Weights of a small image colorization model: 5.51M parameters.
Rows from block 6 of a small image colorization model, named by matrix and row number. Rows with one number belong to one channel. Each number is 500 + 25 x the weight over its row's rms, rounded and kept within 0 to 999. All counts start at 0. Numbers have three digits each. After the name is the row's rms in percent of the matrix's.
After each channel's rows are labels from the 100 images, of 14976, where the channel reaches its highest value: "place" is the part of the image that holds the peak. Only what is clearly more common there than usual is listed. The data: photos with spoken descriptions (Open Images, Localized Narratives). In brackets: how many of the 100, against the usual share in percent.
# convs0: first 3x3 conv (model.mid.0.convs.0.weight, 128x128x3x3, each kernel summed), inputs 0-63
# convs1: second 3x3 conv (model.mid.0.convs.1.weight, 128x128x3x3, transposed, each kernel summed), outputs 0-63

convs0.27 086:515534457488491503505523513494496516498514509497488483478519505463510488482514500485508505530504484526478537449505508451521548519479454508577510474492486453480501503489506538482512515498506570
convs1.27 092:522527508466502537499487509477470498553494510515490501466481521496480482493500500500453510504482504482510521468489471523506469493559529519463523484507504538459516505487485496486526489500518484
place: top left (51 vs 6.2)

convs0.58 075:509507479487517522549508553489506506547483518507525493510513517493509530496525494508504474516506487518493501504473497494552498489506477527548527485512509491468511484530537587477503503524477522
convs1.58 071:505509473492473570434500480513487504489494563458465519506500535478508501494492505467448521484504476464483507474507501516529496495531529490478537470530497538454493486476449496460528490511499494
place: top left (56 vs 6.2)

convs0.125 084:500494539548492571492506520520482512511497552494495505498488516483515474540493516476483498503527519473487486524498525490506527503536530529487500518522511541516487475563474505510510516496523474
convs1.125 076:498500461496505523493501441495499469523508469498506464495503468500446520524499501545501481483501513523548463502518499490515488509524468497508508543508472431512483490539507498487528573509471476
place: top left (26 vs 6.2)

convs0.64 075:542476491492495533554507522540487488534486533466521474482487488481497523486507471501493499508510518492494516454494491501547503496516503492539540505514532463469520485510529544453456530505522532
convs1.64 080:478508506456476542465511539482498517543496531515461526494500523501449488501526523477497540464482459451485462490478513474519496484528503518503516461519488512466470514503483527518512491516477488
place: top left (45 vs 6.2)

convs0.95 054:507522483466486506527520498497479520537479488512519480459532500486480463504493471511468525498474524519542551467499492485528528515508514513559510440493510493473518484489534500466499513516476537
convs1.95 053:521521494499493495491467529458496485555475515496500502449468499472526516499514523502532477526518486489476521448486497518495498495542532494468528495526520517487483478480468514519523485490566516
place: top left (30 vs 6.2); bottom left (25 vs 6.2)

convs0.46 156:513504445475512541498500529506488473489479504490501494500477540510474530483520489514471517476468494510470511468478498494548481494487483503568512504525477484493473486492481588498490521484477528
convs1.46 162:505509503481486544468480517507471509536520539485477517505479525487473502493501541497474484451499498463482490471480536511507493509528524499521540473510508529455489486481466537468479494477495482
place: top left (56 vs 6.2); top right (33 vs 6.2)

convs0.10 092:512483485506525546507498518535482493519511514488514523506487511535485547490539517516488532480486507485487488531456515526538491478533505478518520546533499512518489484536484578517542515490529500
convs1.10 097:506507492481498577468494513509519500515501536465479531506492513499456494530480517503490482438507494488496476503503548457531506507500502529525527500518483465473474526520485551451475535476448498
place: top right (44 vs 6.2)

convs0.109 053:529511474517529501542521508467458490549495542500532536496509517512509527466530492520497501534492520550522503507505497518549505492526505476565540478506493505492510509508494558484525548503480528
convs1.109 056:516524483440482585481469533515500495532499533474517500462483491426477520515503549502508485493516481493474514458487515494504509476485495496486568488532517498473489454499503522456487502490525533
place: top left (52 vs 6.2); bottom left (26 vs 6.2)

convs0.20 069:502482495502500506519494504465493495505482526498517523492500528484514494496492476521496532550491470522507535523536488454546524495519493539542519473541473487466464503514503560462494501512454528
convs1.20 061:491584493478506569465504520501463488503537520510518460480491521477482521499555536484448447488511517471505475465505486518503499478522508470494535515498506533478486457482508492498525506526549497
place: top left (38 vs 6.2)

convs0.28 056:465467481491473432519492479464507483500514493468488489491485434437526501506469478499539483517495507524499478452492461478445488506489466489467493462503528480509491504496493422505460483477501524
convs1.28 053:482487518467515472520513498521522542484493459532519512521472510531499493459514480498485512531490485497497532519507489535491466474466498479485444551463491538512486489497511466567519467496523506
place: top left (35 vs 6.2)

convs0.97 052:528535481513520459515535473506499556512488495505502449474504493478480514484505494456523498508512525536513531441503513469502525501507491508535540506480485431503547493490532500510475502479489518
convs1.97 058:514471488466487570483517521464463456536517518496512481473470510480534496487510474540505498533470476499502517446482492529522480505520499487472535500479516537468504505503491490496509508515528500
place: top left (38 vs 6.2)

convs0.6 089:517492445485493500508520504524529471524462514469513470478468480456480530450510481500518502514507496506508496459484510458547472501512484479566520480501503464491477491521513531476488509479494549
convs1.6 099:512495526428486523488479532524487528511508523528475521501494544496451491504477519435476529495507468454471508473491481511501485487506515527470491478508506519445485490467501513499491497536494502
place: top left (56 vs 6.2)

convs0.103 083:529498497457501482504520475523496508486500476504508465479514466493473495488465493463524496514488501505494511455513487546479480519482509500531479500416493456481521488455563465496492469478514521
convs1.103 082:485470519510484517526495503482486484533455514482491522478485471479509521498534473498584524509511470487468550464477503477506494498558504499472501437528522533452470501546515492489462482477496505
place: top left (25 vs 6.2)

convs0.84 063:507480504499481525543499509498514474514489556487532508482491479495518553506515480512496540539512516492503492538507480441548462468534492494525551514556525513502489481542512547476498512503505527
convs1.84 068:499508484461508534448492533516531520501513503512493507529524549496454502492534536484471489457484462499506465489483491485546512475479469526478513484509459458493468493496501524491502502544467498
place: top right (41 vs 6.2)

convs0.127 090:489520493474518576511489501509463492500516481528508519512546544506487510532513551540467516470506475495495513522511514561533494506519504526537524520509503518478513488491529561526506555478505513
convs1.127 100:502502461516473569485489506500484483526460540457508481486443498480498518499517488505532479483518501492503486504464525467532503529525496495543522485558507477470474506528447537443515483488473488
place: top right (50 vs 6.2); bottom right (37 vs 6.2)

convs0.47 062:474487470504505502521521490477513520502475503474500477466470481446484464457478470435537502517497501481489476459500515428544513513520477499518518449486491458493490501455485477448469473462506501
convs1.47 073:512510541416505462479490513491486499532499479520479501508473492508462496522503511482460493523496498513516530432517454551456495487518539503476513538495532547480514487501523483521501516521517515
place: top left (35 vs 6.2)

convs0.44 070:494465478491489470496481502503499488493478520470510470506450516508480497451507502475523515477488464483465467449494504453496441488495483459517483521510493481498497484489490497511495497469481521
convs1.44 061:495485524447503490494493522536518534505515490523470541525503487505453525508498507458477497477496486454468509489472510525501503486466508507517508474484525507479466497487513518471442485523511543
place: top left (25 vs 6.2)

convs0.118 084:511496514466500498530471479496468483496512481478513504524497488507499497518488505464523484469529487473472513495507522580479470499518515515489457521481514523513506507504534468553472525461533515
convs1.118 098:481458466524492526535514489505529499495490536499523496492484455507490512517516505516551523528503498496523479521490509449493505503475470466522495466528504476518466509591530517447507495462471500
place: top left (34 vs 6.2)

convs0.85 131:527487466509531531510512546520528490480476536472475486527448526513494540485522502507504504443497519472502464519485523467532495480514476473496510549526504498515513483506448536471508514501514481
convs1.85 137:497493515491501551429495496508513512519536519485496488526528521509438498512491517513461498463477463488506475501486507513512514508454516528518556496498477468484513499524478519486496501526452504
place: top left (40 vs 6.2)

convs0.122 083:522523465488492530526490527467494527512501557494512496488502503463495498495517481497469510517481503520512533477492513485543517486508473537579545478501474497503518487497513561466468503516466533
convs1.122 081:501525498468513552455505544465467488535494536504462482490502504476498523488514556507472473503535470499468490461481502518480472504547539504476513497507501546472474451486500524491523503519504470
place: top left (68 vs 6.2)

convs0.5 075:509517450506531515523516519539453486493501496486515503492473499482488510502539502488489489474480493526508542468491519536582512495500487476555515529501473480505488468465510538474487534473468502
convs1.5 082:522456515462473551486466518483504472530494549486470508479496523495470520484485477517512503486526486454477480440490513482479490518534544518519518437539536533438511498503463486443482493499512497
place: top left (34 vs 6.2)

convs0.96 091:484496517496506449494514474501483493500488475492483450476510455491514438497472505471518474524525504485503497477493472467462472526493484482478515453476524470517513492454506415469460483489507496
convs1.96 082:496498506477494467502475513486496495486513479512503498487491470508515522486531468530545515549500520532479552447476493493467507493523543492472482513484511557476518530499486460518499470515512478
place: top left (28 vs 6.2)

convs0.83 134:532489466497499532527498539512513485499476538467503496505471518509499536474523495501486524501480501504492519509495528476562504492509487495554519531541496479474510501507492583464508526503481525
convs1.83 154:501521506477494555442487524503491509519524526501484514509510547476458493512501527502479499446489473479490473478476504505524503495505510523499538461500484507477484485491473516487484490517487490
place: top left (61 vs 6.2); top right (26 vs 6.2)

convs0.100 092:504471503498541566494502490531502481504498545503495532519474533530503519506514529534508525482500532446505476559488497512504458492552497502497537518544521568509480487527480533523517517496535500
convs1.100 113:492516474503499580483487514521494486516510511472519503500501497493447534519504503498470491435493493498512470506488530457552523488468472514524523520529478432493454509525491560462499506499442508
place: top right (50 vs 6.2)

convs0.113 172:504482498459500442495502492543539456466482456491513459504449459507505521466484512483555500481512486483482493487481480499452472496489473472469477511500503483514491490478493454507472491479520498
convs1.113 137:485478504519523472522521517504525545483504497515470547540500519524490489498503458476503520501496469487501489547471532472476482470452463486494455497481523511504508531528528485523485482477499545
place: top left (31 vs 6.2)

convs0.115 061:489486468517500535553509485496492498554475528456539469485503502469491481456504485476498498539516486500501510466490549457516538483522500504579526470501515483487517476531506532481466496504482546
convs1.115 063:511525516459474500480530545513488536531501511534466551485487492490435520513503518464473509471484484463457492507508485523500506503504539497457522471534479549483431487489537520513533495504524510
place: top left (35 vs 6.2)

convs0.68 109:471484498486525521444471507489509499471507502501505480505493549525424485478496528537495506452460513484495458520470490465471485509491474507490497505489486508532467485495450514510521474474463485
convs1.68 089:509510483522514535467497477516477492512520488487491509492463486500551560529471481499455465501507512498468485516477545519557500483487480523529496533499515439485507519516471551500435512488492504
place: top left (28 vs 6.2); top right (26 vs 6.2)

convs0.61 159:522532475486516552510486524526486501505493495509523513512501541493514508496518505489445501479488497514480548486510526547571524494485495513554524538501492495460525488454499561494490525507483528
convs1.61 133:497505496494469553482486506470485470530504552469472504480478480478502492494511479552535509468508524484508481458464493464507502542546526489512531431532513540488510500536482517444489468465514477
place: top left (38 vs 6.2)

convs0.33 079:514510475494515485522514513493501490520472523467514472472474503430495487451505462492509506528478524504528503450520502458522528501518438483515546471509516455481471514512498501449469475477493529
convs1.33 079:517491536449495532500484539508493512547533504537494514507508510532482505493492538505471495508503457502496509453484475527466494483531548519486506502475499532493509457473516493533503538517509490
place: top left (57 vs 6.2)

convs0.106 088:484462518497502552502498522499499496528506531496489492481495540485499489516480535518497522479476522482480464490504489459517482518535483547488495443523516535533440484522469541482498468479496488
convs1.106 079:486509450490521551472463492523498478523486512484505480492476493486488534513517498496468447468510514487503484500483539511535508477508503513523505549532491461482461470526497552528509536494481513
place: top right (41 vs 6.2); top left (26 vs 6.2)

convs0.9 076:503515465468521467536489521482475500523470479476521476496484505512485507447473501463461510490497492537509496458487523490539505513468482486549511487481499472469494491480533530485476500480465555
convs1.9 079:503492528471471494488490516478476509528488555509469513474470492484498478513513491481502503530483486454471522450499451505466500499571541494462528438518519571484518488507505515471463509521528504
place: top left (57 vs 6.2)

convs0.89 074:494508481494509456477525473492477513483493483490494453465495450454512426493460476471543500523495509505530526460520511475468503535480488490505499467456501474498488498472500413459459475479499487
convs1.89 084:482504517472508456521485506486496496513506458535506491480503478527515507469509490543540521525506513550483532455477490523430489509545532494492502510479525551494509504521498473530499500503523523
place: top left (25 vs 6.2)

convs0.31 106:476482544509503562489490511477499473508495524504501509496496512520517482523475517510468524467443493462493494561499498478531478489513490529488504504526474562506475496524451502510484500500489494
convs1.31 099:463510469519511523428490493520533499492508498480535476529465511502452538519537474522462459481494512526537463515499518496504481512487490500546518523499498446516494495497481524524516484503479518
place: top left (34 vs 6.2)

convs0.35 101:513518475503506497545502533498464517535502531472519493500508504485507519478494497469466502514495490518496532482495511517559526513495491511562507485496512467505491478518531575483468499497495563
convs1.35 101:504517480447484573487508522466487491522470557510467525464484500450484500508520505478502499497501479473483498446485500490488483489557521506482542458517488563467479478521526542457522525502491482
place: top left (59 vs 6.2); bottom left (32 vs 6.2)

convs0.101 064:537513439489525554513524539501487488488499535495495498478466533486476519491513498515523510496482514506481489459517524445557505520509493494550520519552484474508466482502483562450500513489479505
convs1.101 074:493505511477497568438501495495485475536504497492474482496488542476489523490489525493468484474495475487488472479485487534504485489526513521505549483483527497446506475486456520495484520516515484
place: top left (44 vs 6.2); top right (40 vs 6.2)

convs0.107 093:521486473496493468527517481528509475525471514479507480480490447475511532439500488496531477526559517498499498452482497449502480480504492473525517474478523466481527487524520486495483489499542534
convs1.107 093:532495513454491528513506525503508559510493535530494533500491515500433491524483531446483527512476474479492494486527483503512495481503506519427496475518502518487458529489528503511501493508502506
place: top left (29 vs 6.2)

convs0.0 096:533505472506516522530544528533509473504479530478504486510482488472492561465513497501536499496503513500501499482511524470558503500517484467544518495528525477488473500527512562468513526470504525
convs1.0 117:513501497455485561460481533502483507530511535491486516502494552479448490497502510462462526472487446459496484470479484502511486485501503536491521464510489506448477489491512502480481505533474515
place: top left (59 vs 6.2); top right (26 vs 6.2)

convs0.104 068:543476508516495519522521522506539471504476541466497512499438514488488523493495491507508520504515527486510450515521481438541473498508490502494506498550510534495455476546496523473508486495491504
convs1.104 073:475482468469514584443505492526501502487512508492477486529510539501454521508526520487452491454480453480497458521471503520528477473472445529523527508492484440484482508500477527525489512510477513
place: top right (30 vs 6.2); top left (30 vs 6.2)

convs0.49 079:477505505520516467471530476502483512495506487503496465467494447483506434534492501471519466515511494498530479478541477486452473528529506505466494465491503504515496525489510411467423475494502497
convs1.49 095:480481501505511447520502477509509495483496472479488496496507454504540521476522500549546493514510496539480526484468505497453522520502519490507475513509530500511501494519510456528519502488514501
place: top left (31 vs 6.2)

convs0.59 061:470468502512511451497483472498494500506518493462508441489492437465505452508473469461546478514485499477494481468486497465470476522508492484490478468493525473526502531483516437489439478492524493
convs1.59 062:494479519474507442509520496507506514502503484524511511472490474525468529486510506517527506512515499509486526484502521532456515491498525485472465496466504547508504530505539472524515502480490516
place: top left (33 vs 6.2)