From a checkpoint of a small image colorization model: 32-pixel images, arch unet.
Rows from block 6 of a small image colorization model, named by matrix and row number. Rows with one number belong to one channel. Each number is 500 + 50 x the weight over its row's rms, rounded and kept within 0 to 999. All counts start at 0. Numbers have three digits each.
After each channel's rows are labels from the 100 images, of 14976, where the channel reaches its highest value: "peak at" is the part of the image that holds the peak. Only what is clearly more common there than usual is listed. The data: photos with spoken descriptions (Open Images, Localized Narratives).
# convs0: first 3x3 conv (model.mid.0.convs.0.weight, 128x128x3x3, each kernel summed), inputs 64-127
# convs1: second 3x3 conv (model.mid.0.convs.1.weight, 128x128x3x3, transposed, each kernel summed), outputs 64-127

convs0.52:513524514505477499655497473496558596567508478479562525530495537563520515602523504567467511557518511546529540553487530531529594571503487537589482498495502558548493553484473600549575505535451534
convs1.52:494403497485498486508437437512485518504470517515516519490521460454518404503496395460529454550547611521498573304410508507456454515437535502493524555526518532454480481443424513472470538485472495
peak at: top right

convs0.98:483501551519577501553506484418606519573454443478597474595533524441578482602517510607498518566494532415475489437471494492556551536554483518473477567505572515436544501555526549536563476415562553
convs1.98:494479479475482520533419361523484517584524545541533497484474464553497447548557454485492455511544578545570527456444510529487464559405514495504530457470476492491462523414421501551549512522412489
peak at: top right

convs0.0:483477455473515479465524440494542403538404417482596474543482533549550510557620516611464458478534568467551438486492506456488550576536437443496427524516500482449511492532471543470509389376506535
convs1.0:506401502484471579533442438463565540545484545501532500466518446492498372565511415582481504512529562490533584357401489488510525482505568482414502549439474527490513461405481480550508480514449455
peak at: top left; top right

convs0.42:525492497507507516655450441474592596575477466454559519517485513457554491583559506590483478556507491514518469499461543482521553560501471512539512541512530574483437529442497593537542489534514582
convs1.42:443430470475512500567457382494528501552473497532507456525518495481509420498537383493503489579538589508506585402422493535441495521382571465528559491465449536463469520474421498486554555510449504
peak at: top right

convs0.13:520532491485531555634450439429584541572446495498578490516511596455561470583540519583489467523566543527477547507463522480496520563487441510491466549490528500484469486437485578499558501483483607
convs1.13:453455533446502485546462387523593529554478487486476471549480468483533396514543431529433457580536579485530545430368528511476510509459535453490547489461476557447470528459458526563542533470465527
peak at: top right

convs0.100:504560523503498527623473446454575589555505500494520488506524548521520508629458473542528459526590491544472543508501531485531571579446443520523462535521548601480494554481445568505559475530463541
convs1.100:457424496458487452533467441520521558536489498478474461551437485508571426492571403424454492592514590502492510419435520482481462501428551535555531482493514463453446473467479515517515543448455497
peak at: top right

convs0.127:535578581527585570612471443455566572558454563515549537489515558477535497601497460534511471564584625514471516446468458534467497523482498458483529557498545502524491552498500519551511559533549519
convs1.127:439446441493453452568493492514537502587512502445505538567426537501630498531553474489467474634544551496495534480370562489521471506425544552574498466477491521448471478480484490514529490453470509
peak at: top right; bottom right

convs0.27:487485466517503534479495472546448378527450495505558576469517569512491528516674545537458510510536581481570396483454533490457517527527493430492506414440407483461477494562499526550425441446559499
convs1.27:492474568525538497563493469373563479431443487503516568504543477404510427542433509659494519508458522471522588394404498444553552496545469415364519606392497549502527506440480483492496499531529514
peak at: top left

convs0.93:510504498576531494541502457448339498527462447609538586448560502459489430441478465481538556555484569535566535501475598569429579464517492509453566478380445496527512541550518460520476503482501531
convs1.93:425557549450535478500557544438595471415467513410440528609469503506521537531469576578431538475509424496456507552463485415570499502535500442439502505507531499533506547494548581488485516522542536
peak at: top left

convs0.78:501513480500551569500514458572478436545434513494560528472548530487525498583641497614439505528526599499542468502502588476466596625511477416509484501439490573500483516529454430468449462440544537
convs1.78:462397508520505525531492490397607499521451493426505562521481532451529444521448487604518501509502540500478577364338475535493496420509568439381542559473409553509531506482551485563561496490530480
peak at: top left

convs0.84:452475429500521492582490505487564518585460401468574533519492528536513498546550522572471523455531486544640527498521594548535608584538440468529490482453529577485510490521467596500574484479496510
convs1.84:527383516494478514533459474523471549507492532546519434429526471459493390512503425521516520473485651466511551381453492525469447546430605567458521547537462506514477481378471448486435464517435515
peak at: top right

convs0.30:524515431483520568620498433476580553543440476514625523498511508461536445575599519587481497560517581520580529495470564494484570589496521441482519495454441557489469546528477564516514493514553546
convs1.30:481445512518520505529421415462573484543494521464444518515492496443542474504456431506488477530450568519520636414353523521494481504436525506490615530463450561481489538384441465545514566490461537
peak at: top right; top left

convs0.9:502494466504486495472493421499459418579452452582526493508507517456508491517630577591432588518471545462527388426492519486506440483527501468444508519477513397445423469497498428482427482397606495
convs1.9:531510488498531571550502487429535501505481486505568545488608497471480469616446483562495528438533518480536530489472476514477567493560471403410455496448429476540537512483535520564477406476418455
peak at: top left

convs0.105:514550499533551584574518415512559461607447500462564557536490574426584482591570493594461466563500595467472496471463538519436553559499480453496563550476515504437425515514484546557510500473542578
convs1.105:430421466459501486592463462455591518550462488433466502560504514449514465537505445541451479610520537553512566436319532501508515514456527450480574524425427587475506511457501540518602548497464478
peak at: top right; top left

convs0.107:493466458498497473428541480505519374496497458407582464586445561593525517491520555551497480514484489435472421477460480404518526502585469523518464521497486498432522477545500529487428362362489485
convs1.107:490500500447509533543467420454432578484395499611545473457519431531473458581540488606490536409532480472633487452537506527546522555488446452444449558518518497536520466416494492486494545561384434
peak at: top left

convs0.114:519566542535531530639474441450581561593472499507531507514537523495544475568504455559506470573527557553482526481439515507489563562470462531503511529476550564490486538466476560538581509548541610
convs1.114:428455502436513473496446438492568502535478478461464472517454535458564439526547461493412449628525570488502552440393522495463458511431534507526534469473495548447456492492493548539591557461449525
peak at: top right; bottom right

convs0.125:458532516522416477611509489452467680543532493512448461528523464515504509463471515433478468590539481551471561560517547506545563546483530557582492485506495625550551591441417566496511551563409508
convs1.125:515474513475555443447495504500477484522517555504428562577439503493543470487477395429574491513516501519434495407506528496431442411444530606502492512601548490467453502572423510436461507405579532
peak at: top left

convs0.59:414480432499501392358577476513446521460481494458471450574456512495586496428509537458485547501514455456496466514469505461507462423498535540525473487477496415458487496511518498462445400428435501
convs1.59:592544545492468457422492589468469457462538527466501455498570468566460602483404584480563566387539413485469534551584435479521547431591470508449476511590538413601627478520551499531461501580559523
peak at: top left

convs0.104:490449446461477482547473500468559558594493426459542488507545453563509458560542500520427488533477438484524492511539544528521579539528354441544450439473508554528534449449434612491576531474354537
convs1.104:524480485450506577513483426520541559512524523539496417464490464467503419501529441494486440499528601545509544344408500508456452523429553559474505544539485507436480523460497486493495488475486469
peak at: top right; top left

convs0.47:477488389473464494406521480473433442445517439526561574508482426502479459487561565518484552497486521489554417490524552493478512552473486451445500430467428458469504457455490479496454384438490512
convs1.47:527525565478523557451527522411524471463405533435458457516569538531515509516448507592490566415507479475547529486483445477475522416635464463388482562510445442560504503479544476521434521487533448
peak at: top left

convs0.94:520585473592530545608476477500470485552464538534533606487577508479492475579527482541503545513522580556535513474443563575460554493501482428541589536439527490464474513538525476475442527497633534
convs1.94:452389549495490529480484508480565495493534472381483543527443526441553478594531523518431495550519619494457519489412523509501425549440557513371497456435445470473472465454499523591520482429452501
peak at: top left; bottom left

convs0.57:520535521505535579689468429467562598570469510499516535466530535475526497590488464496524489526540570567521537522454548535503577570479461508530506529486538576535476568481468548533528511570515530
convs1.57:453416435493482451562481444524538530541514465488508502562438509470576454549561444475452486599525596515472521406400555526444445549412567511505563494468481495429457484468448485509532543457482527
peak at: top right

convs0.5:470486489528601515500506407502473490529425506506530547567538518421620463583531515583467505507550626450500490436478506504491521531495486446437560571503535458456455488534512441482434413394575482
convs1.5:479438493468467569515499455417595508604501524445552523520496517507475487585515503552515547477532500514495524505363514530537507535510550458402519518410404505476531487471497510543533504519504497
peak at: top left

convs0.83:473480459478568507571486443536604461597385455507559511489513472490551460597617494643490489517538568483527479483456557508492550580537420468529514517466530496456485479541522560509550444457586561
convs1.83:500427506494455565519437366454545530531521498481555479466500475409515389560502451551467504516511632527563581395393508518461502523443572464410555515399409565500496520404468479544574502500430506
peak at: top left; top right

convs0.34:509489481502503543560437474497516455537434480490579541425476573444482489553648525586458540503531567544593476498460581509454508591467425462464512492420548510469463497454507539524484445458549533
convs1.34:471446500438532551539512447397635519493451490415489489545509546453539468566498474591424476563489553478510577411348477475496525455543515448414581557405386519487492511439505493519544528460466520
peak at: top left

convs0.89:464502445510458479339519499546369423506534454490482536504428495502482535449529540454490531461508497467541474510491494486446434464535504542475544422502485431482460469542520453495455460479532453
convs1.89:467521554487554495467520594440502475436462545488482502546542604525476558463439560538501528453497435431413473634512452463528531380600508439446444526502439436611549493535560499504476526498540523
peak at: top left

convs0.62:514480470477474467445513518509362535540537492543435578535477510552487479473437532458508465434503480557481488461504582609459563431442485525515536495479507472504421585599482461410471431476406480
convs1.62:525505591538568558420550601515601533486445532396406503516478569539523539419432491473516514454542387505448496578478454466570495426627525522442449501567474561534572435511541523559485479487545473
peak at: top right; bottom right

convs0.119:430479433484505483574457450501573517499460418442553459512441505429487442561595500497456547560509485456481484508472566472532489512477465454496482453437546505443481451396466583530585473492478529
convs1.119:487496501468504484581473427458588557510479494537501432476556519508551413570581489530470450552477590520543541472384484527462502488476454478512534520424478475498501584467451516507528532485419537
peak at: top right

convs0.41:482459462482546479510482481456590515552412472476621483608482505482610485606575538632463438530509546441553457464438517498522572520552537469494486554493441535429501570533486553486532462475480550
convs1.41:468463529498498522584418389490519530606493566504485517479477502521523407481492385535490537479571553529526601457421486545497500516464535475484542488485494556539493441360454462558484524508439453
peak at: top right; top left

convs0.74:488557442501624549571477468446534446585424470469547471440502543440542434592552491512439487508522579456477500449449521537469539515453404459500528572448558463402431518561504512506491477463572533
convs1.74:444447509453459514587479426465570535499485500487557495537480497435538439590614539565456459575560597546572516446345508508534508555470512443450517445373452524472511480422492514581604475482454507
peak at: top right; top left

convs0.48:477529501477577546616509503508562524570474472450599494533534545530575500587532492637475463547485570481481514504455485530536557594538503441550520549524485532467472551515522584521505543514507609
convs1.48:492415457548467486571435410525522533584499538517472521527439511463524405490529380500493504568562581527548586409421524556453485510415562528482545484485522573502495446420440539555579503523488441
peak at: top right; top left

convs0.24:524536511525410529576481505488446609544516482488403570460535527549507518466409499453427479511464512647507500526451544615429581510462574512527529480494445598566441579521500520500508541528448551
convs1.24:446456535454584509442544545468552563539508511422377540580368504439519563404406423460495492513516458526399558466480498487507463476548515580461522538493501569464516486541438577506535535491519497
peak at: top right

convs0.72:491473441500544551550530457445501434534438504482585590540514541481569470578608528644480542572527646474569515473443543509487545518542479479467539503466492471445455493514507516521469437418545528
convs1.72:477482504470494542527438393423620541576483532504550493483511508478523405521464469585456474458514560517517522437376491515528501549486522410395523523449436553537503512392457545545518531537456521
peak at: top left

convs0.99:462509422484523526557476440553587472578426445455562505494469494441520430538571514577452478552540534495524461494461572511534534586527421463520515472412557552465464497469476604498551473459517571
convs1.99:506441511435532547565469410450607557528491487477471454494517511431553439540515465543445468562469567518544574432383539532431473490473540476419589497437398529476486521438490485531586532483439509
peak at: top right; top left

convs0.123:505537512530555541631474489473559514542465496481599581506546522441536440585586515609489506551510610498577493467431518486453550519512489469454548519482506517479466535500522538567490508483606556
convs1.123:434420461530512520567480421451547469526456519432503517535502580467572533545467459532475484583514566499463589451374516531501483543445495463452530479390397546496463502437455525558551570527510513
peak at: top right

convs0.63:435499434541518493466463512536388446490395511520511604478431504501533482499510514531347481460449531523600387500433511579466570448501523479527542459442423413520390487531520540467470413429484490
convs1.63:520510548448489494518509628449551542509565483373484456518604533515494513455419559470551505452545413518375580564490486456583483467572475487362496536510485534517599482431528467601523483532531476
peak at: top left

convs0.49:436473503462468461375578547534418468519618517507424536500453491523509491437457505449466537444521434473491529505540536472452524428502538558492520454545533439470475555532533443454505426502513493
convs1.49:584557570536525477421496640496510511452483546434441478533514568576470580469459559461542530475499402471428442676547413471494453406609486497518469489554463453579546482547540499567473552464505487
peak at: top left